Weights of a small multi-label image tagger.
Training: soap at rate 0.0037, 5800 steps.
Data: trained on Sentinel-2 satellite tiles (TerraMesh), 72500 training examples.
Rows from block 5 of a small multi-label image tagger, named by matrix and row number. Rows with one number belong to one neuron. Each number is 128 + 24 x the weight over its row's rms, rounded and kept within 0 to 255. All counts start at 0. Numbers have three digits each.
After each neuron's rows are labels from the 100 images, of 14848, where the neuron reaches its highest value: "strongest on" is what is common among them. Only what is clearly more common there than usual is listed. The data: Sentinel-2 satellite tiles (TerraMesh). In brackets: how many of the 100.
# fc1: MLP up (model.blocks.5.mlp.fc1.weight, 384x96), inputs 0-95
# fc2: MLP down (model.blocks.5.mlp.fc2.weight, 96x384, transposed), outputs 0-95

fc1.15:134144153117116138093127135149140123145134182159112126147105077134117103112073135163100109140075134163086098133122142112112146119149103120076101143132133118127151130154149126178110095148128145103130099127182128114103139131120087110134156119112160154131098082124125165136135144082138131098
fc2.15:111119093144156130159113131110119102119115076123131132093146168131110140138165101108126129106195104090158174121126097148108079154128151115188137081119146118136104128088105136111146155098131105143143134108085109116137092097137140137107117123117119100147154130128107087138126085152109131141
strongest on: snow or ice (50); main land cover: snow or ice (41)

fc1.276:158168117112156160136109145101113137104118113131110115156045118132147114122170150144093157135114127113167115085125130081114123155154105142174143109113109122154133070119156113119087171124113091138124142139109122108110130158139152124154134117099128098119105171085097120133130130155125143116
fc2.276:137116091092089112129119099113135083084093090114127148125097147119137168072100123119159141152092129131104125150140101123148099119098128140112106137152168092127126136149143145138121126124118146119121122114146141119115122089188148173137156139113157171141073114155139076152151123105104126138
strongest on: trees (96); main land cover: trees (76)

fc1.252:103136145140140126106121129165126124119150127167139110106104081131151150134123126115154153114117136173102127147118128117116155186110167113090105137195070114132108127106139113116139147115107127134129146088134131113117103105141127157106151118165121061079144136173129104104153110155102113096
fc2.252:137103144142124141144174123095123116093114124134134154178086144114104133135149157085105111152124129081159106132140141150113139115121093147094111096151148179135137134103151142107098088139134119156096144189124143136160102138070101130095114083127131134147125087112111148166135150129123126110
strongest on: clouds (52)

fc1.221:129144120134147138116138076139129128110160121143117085145162127151135135149150116125098124129165102079126106109071112089103161119163114116122146131138104103110073098083121089174151135144130112093107111133129086110126135134111113125136145151086123132095096153122142093091164098121124123083
fc2.221:124123127140120137138106175138140113162097113111114140114098097112098103130097125098127131111074129180146153122168139181139088105105147110074088141113119132168167139132117134079076115121144155148123112088126137138105127118131141113122102109149138096130162096110100162168096125127143131130
strongest on: crops (69)

fc1.73:120134114130147097113089157150113120049142100118141084143131108116130117143141119185097121104128099156123132105162113168142090093137106161129161133143124132140169157120128142097115130115148144144124092130164121088147091131096120119136115110093125145110128123134143090090103166114102078112
fc2.73:121131117136120167140186141151148141179081153087131167131125107092150127099131112127137087135123177084139140126090144165140124140115157076124109112131123138151102106114130101156135141122127108132189167129126097151120163139167126138098134124180122132131113106114135129139146116132164171142
strongest on: water (65); flooded vegetation (46)

fc1.256:186169142123145149151136158096156139133133116106095128137097121139159084139134164146117119124095160106165110102167150150106157135134109156187119120122099118122100132120160119136101184090103091120112125141115130125116142129142154137153146076105127095111128155079135123114141168144152106130
fc2.256:153104109108120139145113141107136107121117116095116168156114129118122170111111138155155128156099120093102162143164087151153074113110137127105099135126195098100080122124151158145129173156154136114147115125107127142114129112153083137137148127117149156169090137124137104146183126099117123103
strongest on: trees (90); crops (75); main land cover: crops (58)

fc1.382:173156155101140138108114117155116127104152147140136105099059092131170148112114107112146095173106103132098133127163129147163169142104142138134121164143146079099120145149156100128160095167119129129111150147129144126113124164111144169123147108147084122114154147116120098122155098143117089143
fc2.382:101121111144144133122133132122159144143113084113120134165167157107098157129151122108115128141199141134139146120115132123121103107142097137130106120118097149126163080126131171117085123170138109143110106123182122185177139106109140097082088146140167135177151113136118115119156137128138141118
strongest on: snow or ice (42)

fc1.175:120090123124133129110147112106138107124114119161085097108129145158170102145124089132130121085105112142068154161121102103113136105173117150099103148146130121124153126114147089154150114125120100119133144129136117115085129122142072103081118117121166108121095122061170096125109101143137148111
fc2.175:114150163148115144130128148145121146109132120061134150111104095111080137123147141111130154142138149146160113106117137150131112134067123106142127123114122137152105146130092152125107106138159158134121121123093126146157110104129196126173114140130097144138193122171087136155171141112107086116
strongest on: crops (65)

fc1.163:106131124147117120140101126109109110133125158109112104114119086155151088099087076120144143097097114122073127123127143114090096156108123148099124092144143145163120117141196091137147112126144141110116148160173090123114121140122096142136098112169178133117111098088156146148142128110133100129
fc2.163:161107137131103127103134124145127102102098086138120169164127158095094162159161169128129128146136142121168124139123107155124124114138132100160119150082106112105141141093053141109097127129123093144146125101110118132136133099122180089133140141099089130157144126137125100114104126121130195108
strongest on: clouds (56); main land cover: trees (45)

fc1.172:145148128131152140109121098094168120113137149129128103146104129133165136198114104096090104146090122146073118141133125101127109112159133099079130139148168104158127121109155105166113103107151123115137143133174085157084143125104099072115143104140150119147140164103145138138108122125134153116
fc2.172:115131151138110112118128143177105128141147088082122138102136098157081108079165140148173138101134137122162149108129112160105131138119122139153120138090106186151124151121084159122131126147142111132113109104088156099159140111156155148130087166095143101131140112123092122144156105161109104108
strongest on: clouds (39)

fc1.154:119122078103118102142145116115095125143158161137105131142128145158160114101123087127114122120151095156166089095160086077096134136122126108134142172111151098135123092121072122102114111100144124118134104080133086124111116190128146152130142113100109114095094143117125111137130110145086126116
fc2.154:132112123134124158152157083148100126131134119137129085137135121115104116147083117121084141125167159123181125150086148090123108097147130110118102121086094178153153176112171122109138117132080104148136137178131153110153128172143168124116132122115160145147133105133105115154121134145152168127
strongest on: trees (92); main land cover: trees (59); clouds (50)

fc1.289:151079087110124129140083126158113137125113125119089159168120123138112136119113105179132126135145157110099114108086144156139133122126117174165124163099147129094113141143128165094112155143146154105100109094177101140099114117086106133109122140156087113141107113099122138096091148132172100128
fc2.289:105141129093134125164177163134173118130146092121157140125150108080141109110136131116140081107091135111130127124098156145127117080125162113088143086125107138121099101074124086126137163097135128133161105158102074127139148130131139113096114062121134129110106126104148125147135139118115157132
strongest on: flooded vegetation (35)

fc1.201:142097094127137138118076151178118131085119102111114121152139106148139131138135113196120124131145136132105126100122134186142118097129111167148138144114138126130144158116126170090102146131148153125103103108176092102130107128077102123128117121114112124137113111108146124069090178122145091113
fc2.201:133148133094123155148199145129152127152116111106138140116165101049132141104142110106143055117115158092156133135117165148114121108118165085114125099117103140146106111109121099156152144114131098151172162163119092139126155154132134127105125087152126106139125115124127128144135122128118160124
strongest on: water (69); flooded vegetation (47)

fc1.157:133165108145125197121128127146149184184135107134137121119115127112101126150131109144084154153128095116136167175151157144135082099151132124139131134138127142152087120114118112129130120125130155110116103125122166176145143159124132134144151092077103089141140155125111141175086154158141134110
fc2.157:133102180099122068139117135095120094044118167116140115142140142144167121135135150133164107129146143129107093111129111093147188115111125121144107114095143124113148144121153116124142137155149120173138138128144098106135137113120165144097088169164115140135141123148170119124176138110116125129
strongest on: water (65); main land cover: water (32)

fc1.346:123125166107171106110116143149156113142125101135122130087132170132115128145149157128106149132158155115086103108128166151136146101127135094095114155129127084166151130119151129114087096122150091119077125102121111154161151137142107098165143093096168124119129130102092092153141163124087146162
fc2.346:150125105143129143148198137161104097110130136141129138089137128097112148140147116102150100135145123146140143187113124096143137113114115145153094092125093192131106113147097128102140125103119114131114131149160135145176119154084097152091078155121162075137136115151119137127161125136151121121
strongest on: water (72); main land cover: water (30)

fc1.355:166115112132133144122111134102085131076138129149095135125110134125161110108138136123115119101170080152115085093109126094144137175161109130142108092125112108133096103124150095115148134128114114166133114133138154130093143102113129153141100123145067141096164131123061092103141172134118121100
fc2.355:098144140151119113144121115141143114169090144116153160172150132131106134134130142113122188133139138097138126158120134166126105129102125100115147136144110158134171188118096198180078136112146134106126144136140144165127115144183150127114149129106156127143119108098162124148147083131121151133
strongest on: clouds (50)

fc1.121:136149160110140136172098142150121154132110166130158145162138129131137111123116138145138104111158099107132188139081143134164113167109155135134163124145148135112106097150131109105123168135075128164150156088163157164114172163139126096161155087118161144118127127110163153113126133112108153126
fc2.121:134146109115112114118102124092111134123150083141107101134142157130111126124134149146149122130085152086150099096108147143105096153110118116127117117117141118135148157122113149088147142107093146139131040117114114141078124166168098134096122159114183125091165100101108160112126143113154135103
strongest on: snow or ice (95); main land cover: snow or ice (90)

fc1.214:156133156126135100089148141127140085150154132096129111079110093136133124150163119146132123158106154150103143111182126157116176132138142136125172153172126096104123140159072103079155115128107087130110120135144110100151154114123122107131110108095146133146147135099090113099171109148119109148
fc2.214:143128089141114134162112133141132156141138107135139173119140111120142146127112080148142101123152154095174150084117190127116132092155134134146140117093091161134122103128122149130125169139104140145138153132139157172162132169077153120100133166139124143134147128186119152156157150142177116132
strongest on: water (72); flooded vegetation (29)

fc1.35:117158148128139093108119169123127102065150116121139096123145116111119107161135127154087108109123100172163141104208102128144089114141107129106156114158123128143157129120154132112130119093143126177141118142129153093154104120131141135156125109089134160096142148145137087126127161123083094122
fc2.35:141122088150134176155145115174150156184104142108145156153119144133164113092142134132154120145135169087119136137071151135151144132106145128147129126134127143116099129128136126140131165138131155106173150139154099150090162154160127126096118123178118172148115110107143146140151146111181164142
strongest on: snow or ice (47); main land cover: snow or ice (43)

fc1.56:120157139131096147100121114143139134119115134120127079133135115123157141109109133100100129143141131154146112169150117107132170177133176108117113102168121062142103133083114099094105146100140176116098121105152134104106109111166094116135140121115157085134125122154127121077136130192133119113
fc2.56:140086123109150107120144136100092133130154098111134141140093157132116100135138126132125151120108094062139120098115124147109073077113064123111129140083112168072124107126135124150148105148122072121146131144101132110146114154084133145104109120123095154089120118109126118148106152102107133133
strongest on: clouds (44)

fc1.209:127169097093120130122155100179139165119122099106098089136144137149119130135144117125134146119142166075164133133133069111126144143109139144117102134129156155134148103188171117118130117143173127106158134102138094113135116103141103124109149105125088081108115155135158167115091124113115093153
fc2.209:174151137140111073177157186136122100088140130110142134104136108119113116170130158122143147123111123155159114133102144106147109124122109130125125114134129119112139138140138132146148163112096115130102115125134152141178113197136126139154161117140122153123124135127153076138131160163198170160
strongest on: crops (65); built area (62)

fc1.6:139163162108121133125078164130135161153121169125153125095098104135110096103144144137126128141119149123130151125163175127117162112151106135181148107115115107141156131125099077131087106121146094147105133154124137086141124129109158108102165119154129098077158141097134123129102108147159103179
fc2.6:151082080128162134125105119092139129125120114094132108152124150123174120134132114160163083161117118123126151086113138135180113124125099127134150152157128129145119115153169102101112159149104158106115099110107165149116125112141112119105139147132114140140051157173153142140156104107177123130
strongest on: water (68); main land cover: trees (40); flooded vegetation (33)

fc1.129:153133170116142130087134117159148127158147151074109154107132135134129146129128125139140140112167124109092129093144182187142121116149103097103117120142087111125146145166109176134132137128128147162088151105132134157111155150138102108157100110159146084117116089118158123141121165178105135145
fc2.129:141126119132104117130184155116079124095148132114156156143161130100124182165154124116137078121135115134121139142107101113182108117167104108143107106137072178130097123139076121111113103104126112145119138163146134143179102145130092129116103086117136120166132131153125138138138121105148122095
strongest on: flooded vegetation (29)

fc1.284:090145154129162122172166181099123118170120115122121120136140110115107118152171099117133133090141151116148099125110118146143112085128085091151125111099133120119141119109115168153144142153123153154181118160124144088126175103123156092145072146124159109144109129110170134132104140138122098146
fc2.284:169118129145117120099122099108140147138174134159128126135115105138136140120096161120118129126154137136157110142111152104160165171141103160063119129166099110130087143093172120106139145135115135137106148132164111163155138168130141182095167157130147128137166148116103126148157120141181143147
strongest on: crops (77); built area (74); main land cover: crops (56)

fc1.26:130112115114145131150121117162171127140112133167123149120112083155168133101107103098149144131151098124111121155128145118140139138128133070102108115140180099091143109139172133156116144114106089131152094132136164097145102167127135084163110126133149107154137074076104104136147126103112138163
fc2.26:159161157123131097101120160091088117118113093096137097134149131098105152119182130151143123161114142116145170124117092125130078102089175149135129128128122098130147169142115137109108123120166139141116115131106081127127142113129102145075097180082123117123141129171132108107132143164142125111
strongest on: crops (72); built area (69)

fc1.74:112131158103146117135135105096164106103146115091063133153120129149112103126157105104140111143099135126140100086148118088168064104139073121188114111088144141094158129139126129136159090128144124125106122141134117148141145133133092144108129127113138150128117115124136134138093192158127128159
fc2.74:134137116161118100130133128122127144131087058153157140149129130133118144142113155105132160140140128134120154153126135174091190111107136167104141147179104134156095139130156144129098170127132130127126164128110127136099094119074138120088138111106128114152097091134087111099180141158144114137
strongest on: clouds (67)

fc1.275:136143110146097093094158104113123148138141118121119093129129079162140144140108107098124120122107114111148120152112082081088125173135138146136104119118126158077146138131141098138142118090131156119146116109145078116106083139147121107198136139131173107087139105130118161158087114145126103132
fc2.275:135113098088112140176194168137139149122133074129134108146114158130086142135111118128142110125109131103160135118135129121113152108135116145117043156133131135109120098167103156102159142122156119140139154164137132126125131162081131148108124085090102124140110143104116094116156145172117137137
strongest on: crops (70); built area (69)