Weights of a small multi-label image tagger.
Model: 2.92M parameters, arch convformer, norm layernorm, activation gelu_tanh, patch size [2, 2], widths [48, 96, 192].
Rows from block 5 of a small multi-label image tagger, named by matrix and row number. Rows with one number belong to one neuron. Each number is 128 + 24 x the weight over its row's rms, rounded and kept within 0 to 255. All counts start at 0.
After each neuron's rows are labels from the 100 images, of 14848, where the neuron reaches its highest value: "strongest on" is what is common among them; "peak on" is the class under the peak. Only what is clearly more common there than usual is listed. The data: Sentinel-2 satellite tiles (TerraMesh). In brackets: how many of the 100.
# fc1: MLP up (model.blocks.5.mlp.fc1.weight, 384x96), inputs 0-95
# fc2: MLP down (model.blocks.5.mlp.fc2.weight, 96x384, transposed), outputs 0-95

fc1.213 [122 142 100 137 114 140 112 122 131 133 143 140 127  96 128 132  95  89 131 150 101  88 100 145 125  87 169 162  74 111 152 152  85 129 157 139 120 133 134  92 131 128 106  76 133 115 124 123 132 127 135  98 105 129  78  91 100 131 122 125 139 115 114 166 154  82  76  95 135 118 122 122 150 116 127  99 133 132 128 135  71 110 102 137 101 105 179  91 101  95 116 157 118 119 125 115]
fc2.213 [133  86 164 107 156 118 128 126 105 119  86 121 116 156 104 123 165 158 124  74 153 164 142 105 121 154  83 116 147 139 125 114 126 105 114 118 116  94 114 120 126  93 128 170 117 147 130 142 104 128 111 123  85 101 152 155 151 124 156 131 114 160 117  58 125 172 156 150 128 132 116  91 102 137  83 109 139 105 120 109 175 128 164 104 109 143 108 162 127 139 125 120 121 153 135 161]
strongest on: snow or ice (57); main land cover: snow or ice (43)
peak on: snow or ice (37)

fc1.237 [ 85 127 129  85 122 106 145 112 139 124 118 109 114 130 120 148  92 127 122 152  78 126  84 117  55  99 118 137  98 127 141 148 124 148 148 102  94 114 120 142  93 105 173 133 124 146 127 132 116 137 114 134 105 103 122 199 124 153 130 126  98 157 116 120 160 158 143 107 106  90 139 132  98  84 138 111 132 125 108 112 147 121 103 130  76 121 135 100 156 109 157 144  79 123 102 137]
fc2.237 [159 140 147 170 155 152 132 124 107 156 102 122 154 118 126 128 175 158 141 115 169 123 168 137 180 157 136 119 181 111 117 130 137  87 137 119 157 145 112 142 155 135 126 105 151 105 133 127  95  89 155 111 161 167 139  83 133 131 127 124 147  89 158 120 117  77 105 153 145 158 133 108 154 181 107 135 113 129 156 152 112 151 155 124 138 128 118 149 139 141 118 115 136 150 175 150]
strongest on: snow or ice (90); main land cover: snow or ice (82)
peak on: snow or ice (81)

fc1.211 [117 132 125 117 152 138 115 181  87 136 160 108 113 123 172  83 129 119 125 110 170 120  94 137 134 107  81 154 148 147 115 157 137 112 130 126 109 139 138 194 123 156 142 120 136 118 118 117 145 136 118 152  97 145 130 132 128 139 101 117 117 169 113 172 121 119 142 121 129 185  81 111 176 177 171 156 147 165 141 125 166 152 120 122 128 134  99 128 112 112 113 167 108 137 137 141]
fc2.211 [ 93 132 108  89 135 189 176 118 139 143 105 146 141 142 168 130 150 147 139 120 164 118 124  89 128 185 135  95 124 112 156  91 121 154 106 203 126 120 110 138 168 123 144 143 145 147 152 140 151 124 100 141 104 159 132 117 160 104 105 119 114 114 163 142 149 120 152 135 168 131 159 126 136 134 127 114 140 159 105 132  97 117 154  90 111 171 111 139 150 129 111 112 101 111 136 103]
strongest on: snow or ice (92); main land cover: snow or ice (88)
peak on: snow or ice (86)

fc1.366 [121 124  78 103 158 138 131 119 112 157 146  96 142 135 106 180 119 114  92 101 127 143 185  97  91 100 105 103 132 131 149 139 121 127 102 116 144 131 126  90 124 147 121 105 147 101  86 155 154 131 128 136 126 130 122 138 167  92 121  81 124 105 100 108 133 146  79 114 114 165 150 147 113 138  89 158  83 165 163 136 131 123 151 128 136 147  92 100 115 104 150 138 145 160 141 162]
fc2.366 [129 154 179 131 145 102 116 103 125 142  95 113 118 125 120 143  96 104 105 151 112 111 115 138 144 141 134 157 150 121 186 128 180 113 137 154 127 100  87 135 127 100 108 108 132 134 130 115  90 106 153  79 119 160 129 123 108 151 116  82 111 130 187 126 138 147 135 121 114  77 124 124 158 113 129 104 166  67  87 163 108 142 100 114 153 102 128 133 149 125 101 151 123 112 107 115]
strongest on: built area (72); water (70); main land cover: built area (37)
peak on: built area (56)

fc1.374 [ 93 164 129 125 149  78 112 121 109 124 126 106 109  96 144 156 105 116  89  98 141 148  80 138 129  95 117 114 171 100 124 173 133  99 151 135 116 120 117 165 133 149 108 148 110 106 125 163 122 136 154 175  85 103 108 142 154 128 110 104 127 115 104 209  98 126 115 125 136 132 119 150 175 106 110 108  94 116 141 122 133 150 148 100 167 112 132 106 107 123 108 143 123 147 151 144]
fc2.374 [131  93 122  98 124 102 123 134 140 157 161  95 131 163 106 107 124 156 138 134 179 162 135 165 165 136 140 133 127 166 138  91 118 158 153 143 139  81 138 123 154 104 147  97  91 118 100 116 133  70 158  81 103 124 108 135 146 126 118 144 134 126 155 112 130 102 139  92 148 125 116  78 132 151 134 139 124 159 109 111 125 121 132 106 120 149 117 104 173 138 136 100 122 111  87  67]
strongest on: snow or ice (87); main land cover: snow or ice (75)
peak on: snow or ice (77)

fc1.199 [124 130 120 131 119  99 116 163 126 163 110 103 118 137 131 154 110  79 185  90 175 124 122 139 161 122 159 168 116 120 146 128  80 122 132 112 132 114 131 143  79 126 154 107 102 163 153  90 102  92 188 142 124 116 117 150 128 136 136 119 166 132 138 123 100 120 147 138 115 116 152 155 110 118  96 105 139 146 162 103 141 152 147 135 172  97 174 138 125 156 156 118 135  85 130 124]
fc2.199 [ 96 116 131 132 117 155 134 106 134 121 142 143 158 124 135 101 117 139 145 133 118 155 149  93 124 131 130 143 153 124  88  99 139 157  95 147 109 104 139 132 156 147 132 167 180 160 120 120 150 127 108  89 124 116 151  84 113 140 108 104 104 139 121  91 147 168 186 137 100 151 115  73 131 112 108 131 116 175 109 155 124 145  89 127 101  92 110 170 129 117  93  89 107  78 125 135]
strongest on: snow or ice (62); clouds (38); main land cover: snow or ice (34)
peak on: trees (47)

fc1.347 [156 141 105 147 113 175 144 133 106 139 165  79 136 134 104 142 139 116 111 109 101 131 149 106 102 108 123 142 111 183 164 115 137 165 111 124 138 125 104  80  90 151 118 152 142 128  89 132 132 152 132 125 139 116 139 127 111  99  84 120 162 106 119 150 146 128  86 116 130 124 130 140 116 150 125 146 107 179 168 104 133 152 155 107 120 161 129  93 102  96 142 133 189 172 152 144]
fc2.347 [125 114 134 148 137  93 141 119 133 122  86 125 119 151 108 163 104 131  96 109 108 108  91 141 145 117 119 116 157  98 136 130 173  92 140 124 129 111  89 152 137  90 103 104 126 107 153  87 102 103 154 100  66 176 143 134 126 135 138 105 109 140 141  95 132 120  87 143  94  91 151 122 145 136 125 131 135  69 110 141 114 145 118 101 140  95 126 106 148 125 122 146  87  66 140 104]
strongest on: built area (77); crops (71); main land cover: built area (25)
peak on: built area (54)

fc1.127 [136 142 156 134 127 133 180 147 149 124 117 101 146 141 128  94 134 136 105 131 140  88 116  76 127 129  97 141 131 197 144  93 138 116 119 153 115 110  88 121 141  88  81 130  65 113 145 161 121  87 152 139 119 135 148 132  74 122 139 113 139 149 154 115 133 135 121 115 138 122 115 161 155 149  94 145  93 169 100 164 115 175 147 128 100 145 107 135 139 123 116 141 129 138 148 153]
fc2.127 [132  87 134 118 121 100 125 137 102 112 115 138 132 136 103 185 129 133 145  80  91 125 121 180 118 122 117 127 140 117 131 165 150  94 113 116 141 116 127 153 139 172 160  89 118 145  96  94  89 144 102  93 111 111 110 111 164 103 129 122 134 152  94 137 116  64 141 131 128 113 149  94 120 123 138 174 189  99 161 136 128 127 106 112 121 132 139 110 126 113 135 138 137 122  78  92]
strongest on: built area (65); clouds (58); main land cover: trees (50)
peak on: clouds (36)

fc1.68 [ 95 124 104 139 120 134 105 110 153 134 168 124 131 119 116 172 104 125 109 102  87 115 136 179 139 129 112 110 121 129  83 141  91 129 125 101 119  97 140 135 166 140 148 135 115  96 118  89 105 141 177 117 114 125  83 124 168 150 129 134 141 147 121  94 116 139 102 129 132 137 125 107 133 120  82 134  92 152  74 117 115 120 101 154 104  86  99 116  82 167 112 113 102  81 117 158]
fc2.68 [128 146 168 110 158 128 111 151 140  95 129 103 150 139 112 101 148 112 147 140 155 140 114 100 128 142 154 111 132 120 125  90 156 138 134 129 153 150 135 112 115 104 134 131 144 150 103 189 158 151 129 115 152 132 147 152 154 100 107 173 128 161 136 166 118 108 137 142  89 118 133 146 117 158 192 130 148 101 114 200 123 127 133 138 152 140 171 154 134 132 156 175 149 181 129 118]
strongest on: built area (81); crops (78); main land cover: crops (49)
peak on: crops (45)

fc1.248 [116 148 147  96 153 127 145 138 127 123 100 117  81 128 123 157 141 114 132 108 127 131 111 131 143 130 156 136  81 151  87 131 102 147 166 126 150 171 134  75 127 109 140 127 140 100 137 107 151 164 122 138 133 168 130  64 162 135 142 155  97 124 137 122 140 184 112 130 107 163  98 138 116 143 155 145 142 159 151 100  94 141 154  77 108 147 157 151 100 149 119 132 123  88 116 163]
fc2.248 [121 106 108 195  99 180 148 184 114 153 101 142 145 172 126  88 123 147 117 132 110 153 158  91 112  97 111 114 116 146 151 137 150 115 105 136 132  71 150  83 171 126 117 159 156 151 126 109 110 109 115 161 112 102 145 145 112 141  88 129 157 136 147 160 142 106 145 135 147 109 161 128 152 148 114 147 107  88  99 151 143 152 106 131 120 130 129 137 136 145 155 137 127 156 131 143]
strongest on: snow or ice (44); main land cover: snow or ice (37)
peak on: snow or ice (35)

fc1.132 [122 161  82 127 110 121  97 134 108 176 145 131 122 123 117 118  94  80 142 125  84 111 154 100 149 118  98 107 103 153 129  82 129 100 145 117 119 110  95 135 100 153 118  97 133  79 122  91 126 130 160 120 145 116 113 163 159  99 124 148 128 120 164 165  99 138 116 100 148  80 116 105 100 119 122 125 101 132 127  82 140 123 116 136 113 144 143 150 151 140  91 112  80  96  87 134]
fc2.132 [ 99 124 110  76 114 106 169 148 180 108 103 110 135 171  77 121 143 101 100 149 132 102 112  96 121 143 154 108 162  91 121 133 158 153 159 104 141 108 113 124 142 101 111 126 120 167 110 136 123 107 130 126 110 143 126 130 112 124 118 137 117 150 101  99 159 126 135 144 128 163 127 147 123 196 124 104 165 155 141 127 121  90  94 129 146 129  91  95  85 113 127 144 139 166 151 161]
strongest on: built area (77); crops (73); main land cover: built area (27)
peak on: crops (39)

fc1.88 [148  95 150 169 138 153 139 142 100 121 110  85 149 129 108 141 170 120 116 122 108  83 138 106 151 142  93 157 138 178 122  98 147 168 101 149 108 141 108 103 131 116  86 184 127 131 146 147 114 161 107 108 117 130 168 126 119 131 132 128 161 143 139 150 136 130 120 103 175  81 127 147  88 112 128 151 122 176 147 136 132 176 148 103 123 135 147 118  99 105 113  99 165 117 150 132]
fc2.88 [139 150 117 148 106 106 184 143 140 107 152 143 121 158 126 123  83 153 105  91 102 102  95 143 124 132 136 106 131 107 169 152 143 106 139 130 133 106 146 141 129 127 139  85 112 141 103  62 107 154 123 182  86 131 150 125 129  86 118 107 116 149 119  94 165 110 153 165 119 134 123 135 170 154 135 161 183 103 138 125 128  93  94 115 125 134 158 118 149 110 152 125 113 101 139 115]
strongest on: built area (68); crops (68); main land cover: crops (53)
peak on: built area (45)

fc1.156 [116 107 118 110 123 123  93 124 154 139 158  75 135 120  87 184  92 139  80 134 122 137 167 118 140 137 137  95 159 104  98 114 142  98 145  86 160  98 157 132 106 120 152 132 158 112 132 130 111 140 128 116 116 147  90 176 161 142 106 108 125 120 126 115 146 132 119 122 142 139 141 121  89 143  71 128 123 163  89 144  86 134 148 153 151  92 111 136 129 100 161 106 153 105  98 143]
fc2.156 [113 148 139 101 143 177  96 124 109 115 116 120 102 175 114 118 144 121 132 130 122 108 100 125 166 136 120 128 119 140 191 117 119  87 127 146 111 154 115  83 119 142 122 144 139 183  90 136 143 146 123 166 172 119 135 146 120 136 134 120 107 118 131 162  87  89 135 135 119 123 146 167 148  71 122 120 135 102  93 148 143  97 107 155 150 139 113 134 128 111  80 139 126 182  85 138]
strongest on: built area (73); main land cover: built area (37)
peak on: built area (45)

fc1.319 [ 69 185 131 138 114  85 106 158 141 130 147 110 121 129 145  73 117  86  89 139 118 111 113 115 134 112 108 105 101 119 112 107 132 141 146 149 106 180  95 110 109 125 118 122  99 112  93 149 100 159 112 111 148 103  96 149 126 107 147 163 130 135 129 113 169 168 138 135 115 135 110 145 129 104 156 135 120 161 119  97  84 151 162 106 138 165 144 164 140 149 150 124 141  90 125 136]
fc2.319 [182  75 111 124 164 171 166 124 135 152 132 139 140 132 108 192 144 162 179 134 133 116 147 139 134 152 132 159 187 158 144 140 156 102 149 126 138  96 159 135 141 143 125 122 136 155 149 127 135 109 104 129 125 112 119 137 140 139 112 125 163 103 167 161 119 137 143 131 141  83 118 103 135 168 130 136 123 129 105 120 192 116 132 148 112 132 104 144 145 152 117 165 104 168 147 135]
strongest on: snow or ice (85); main land cover: snow or ice (77)
peak on: snow or ice (79)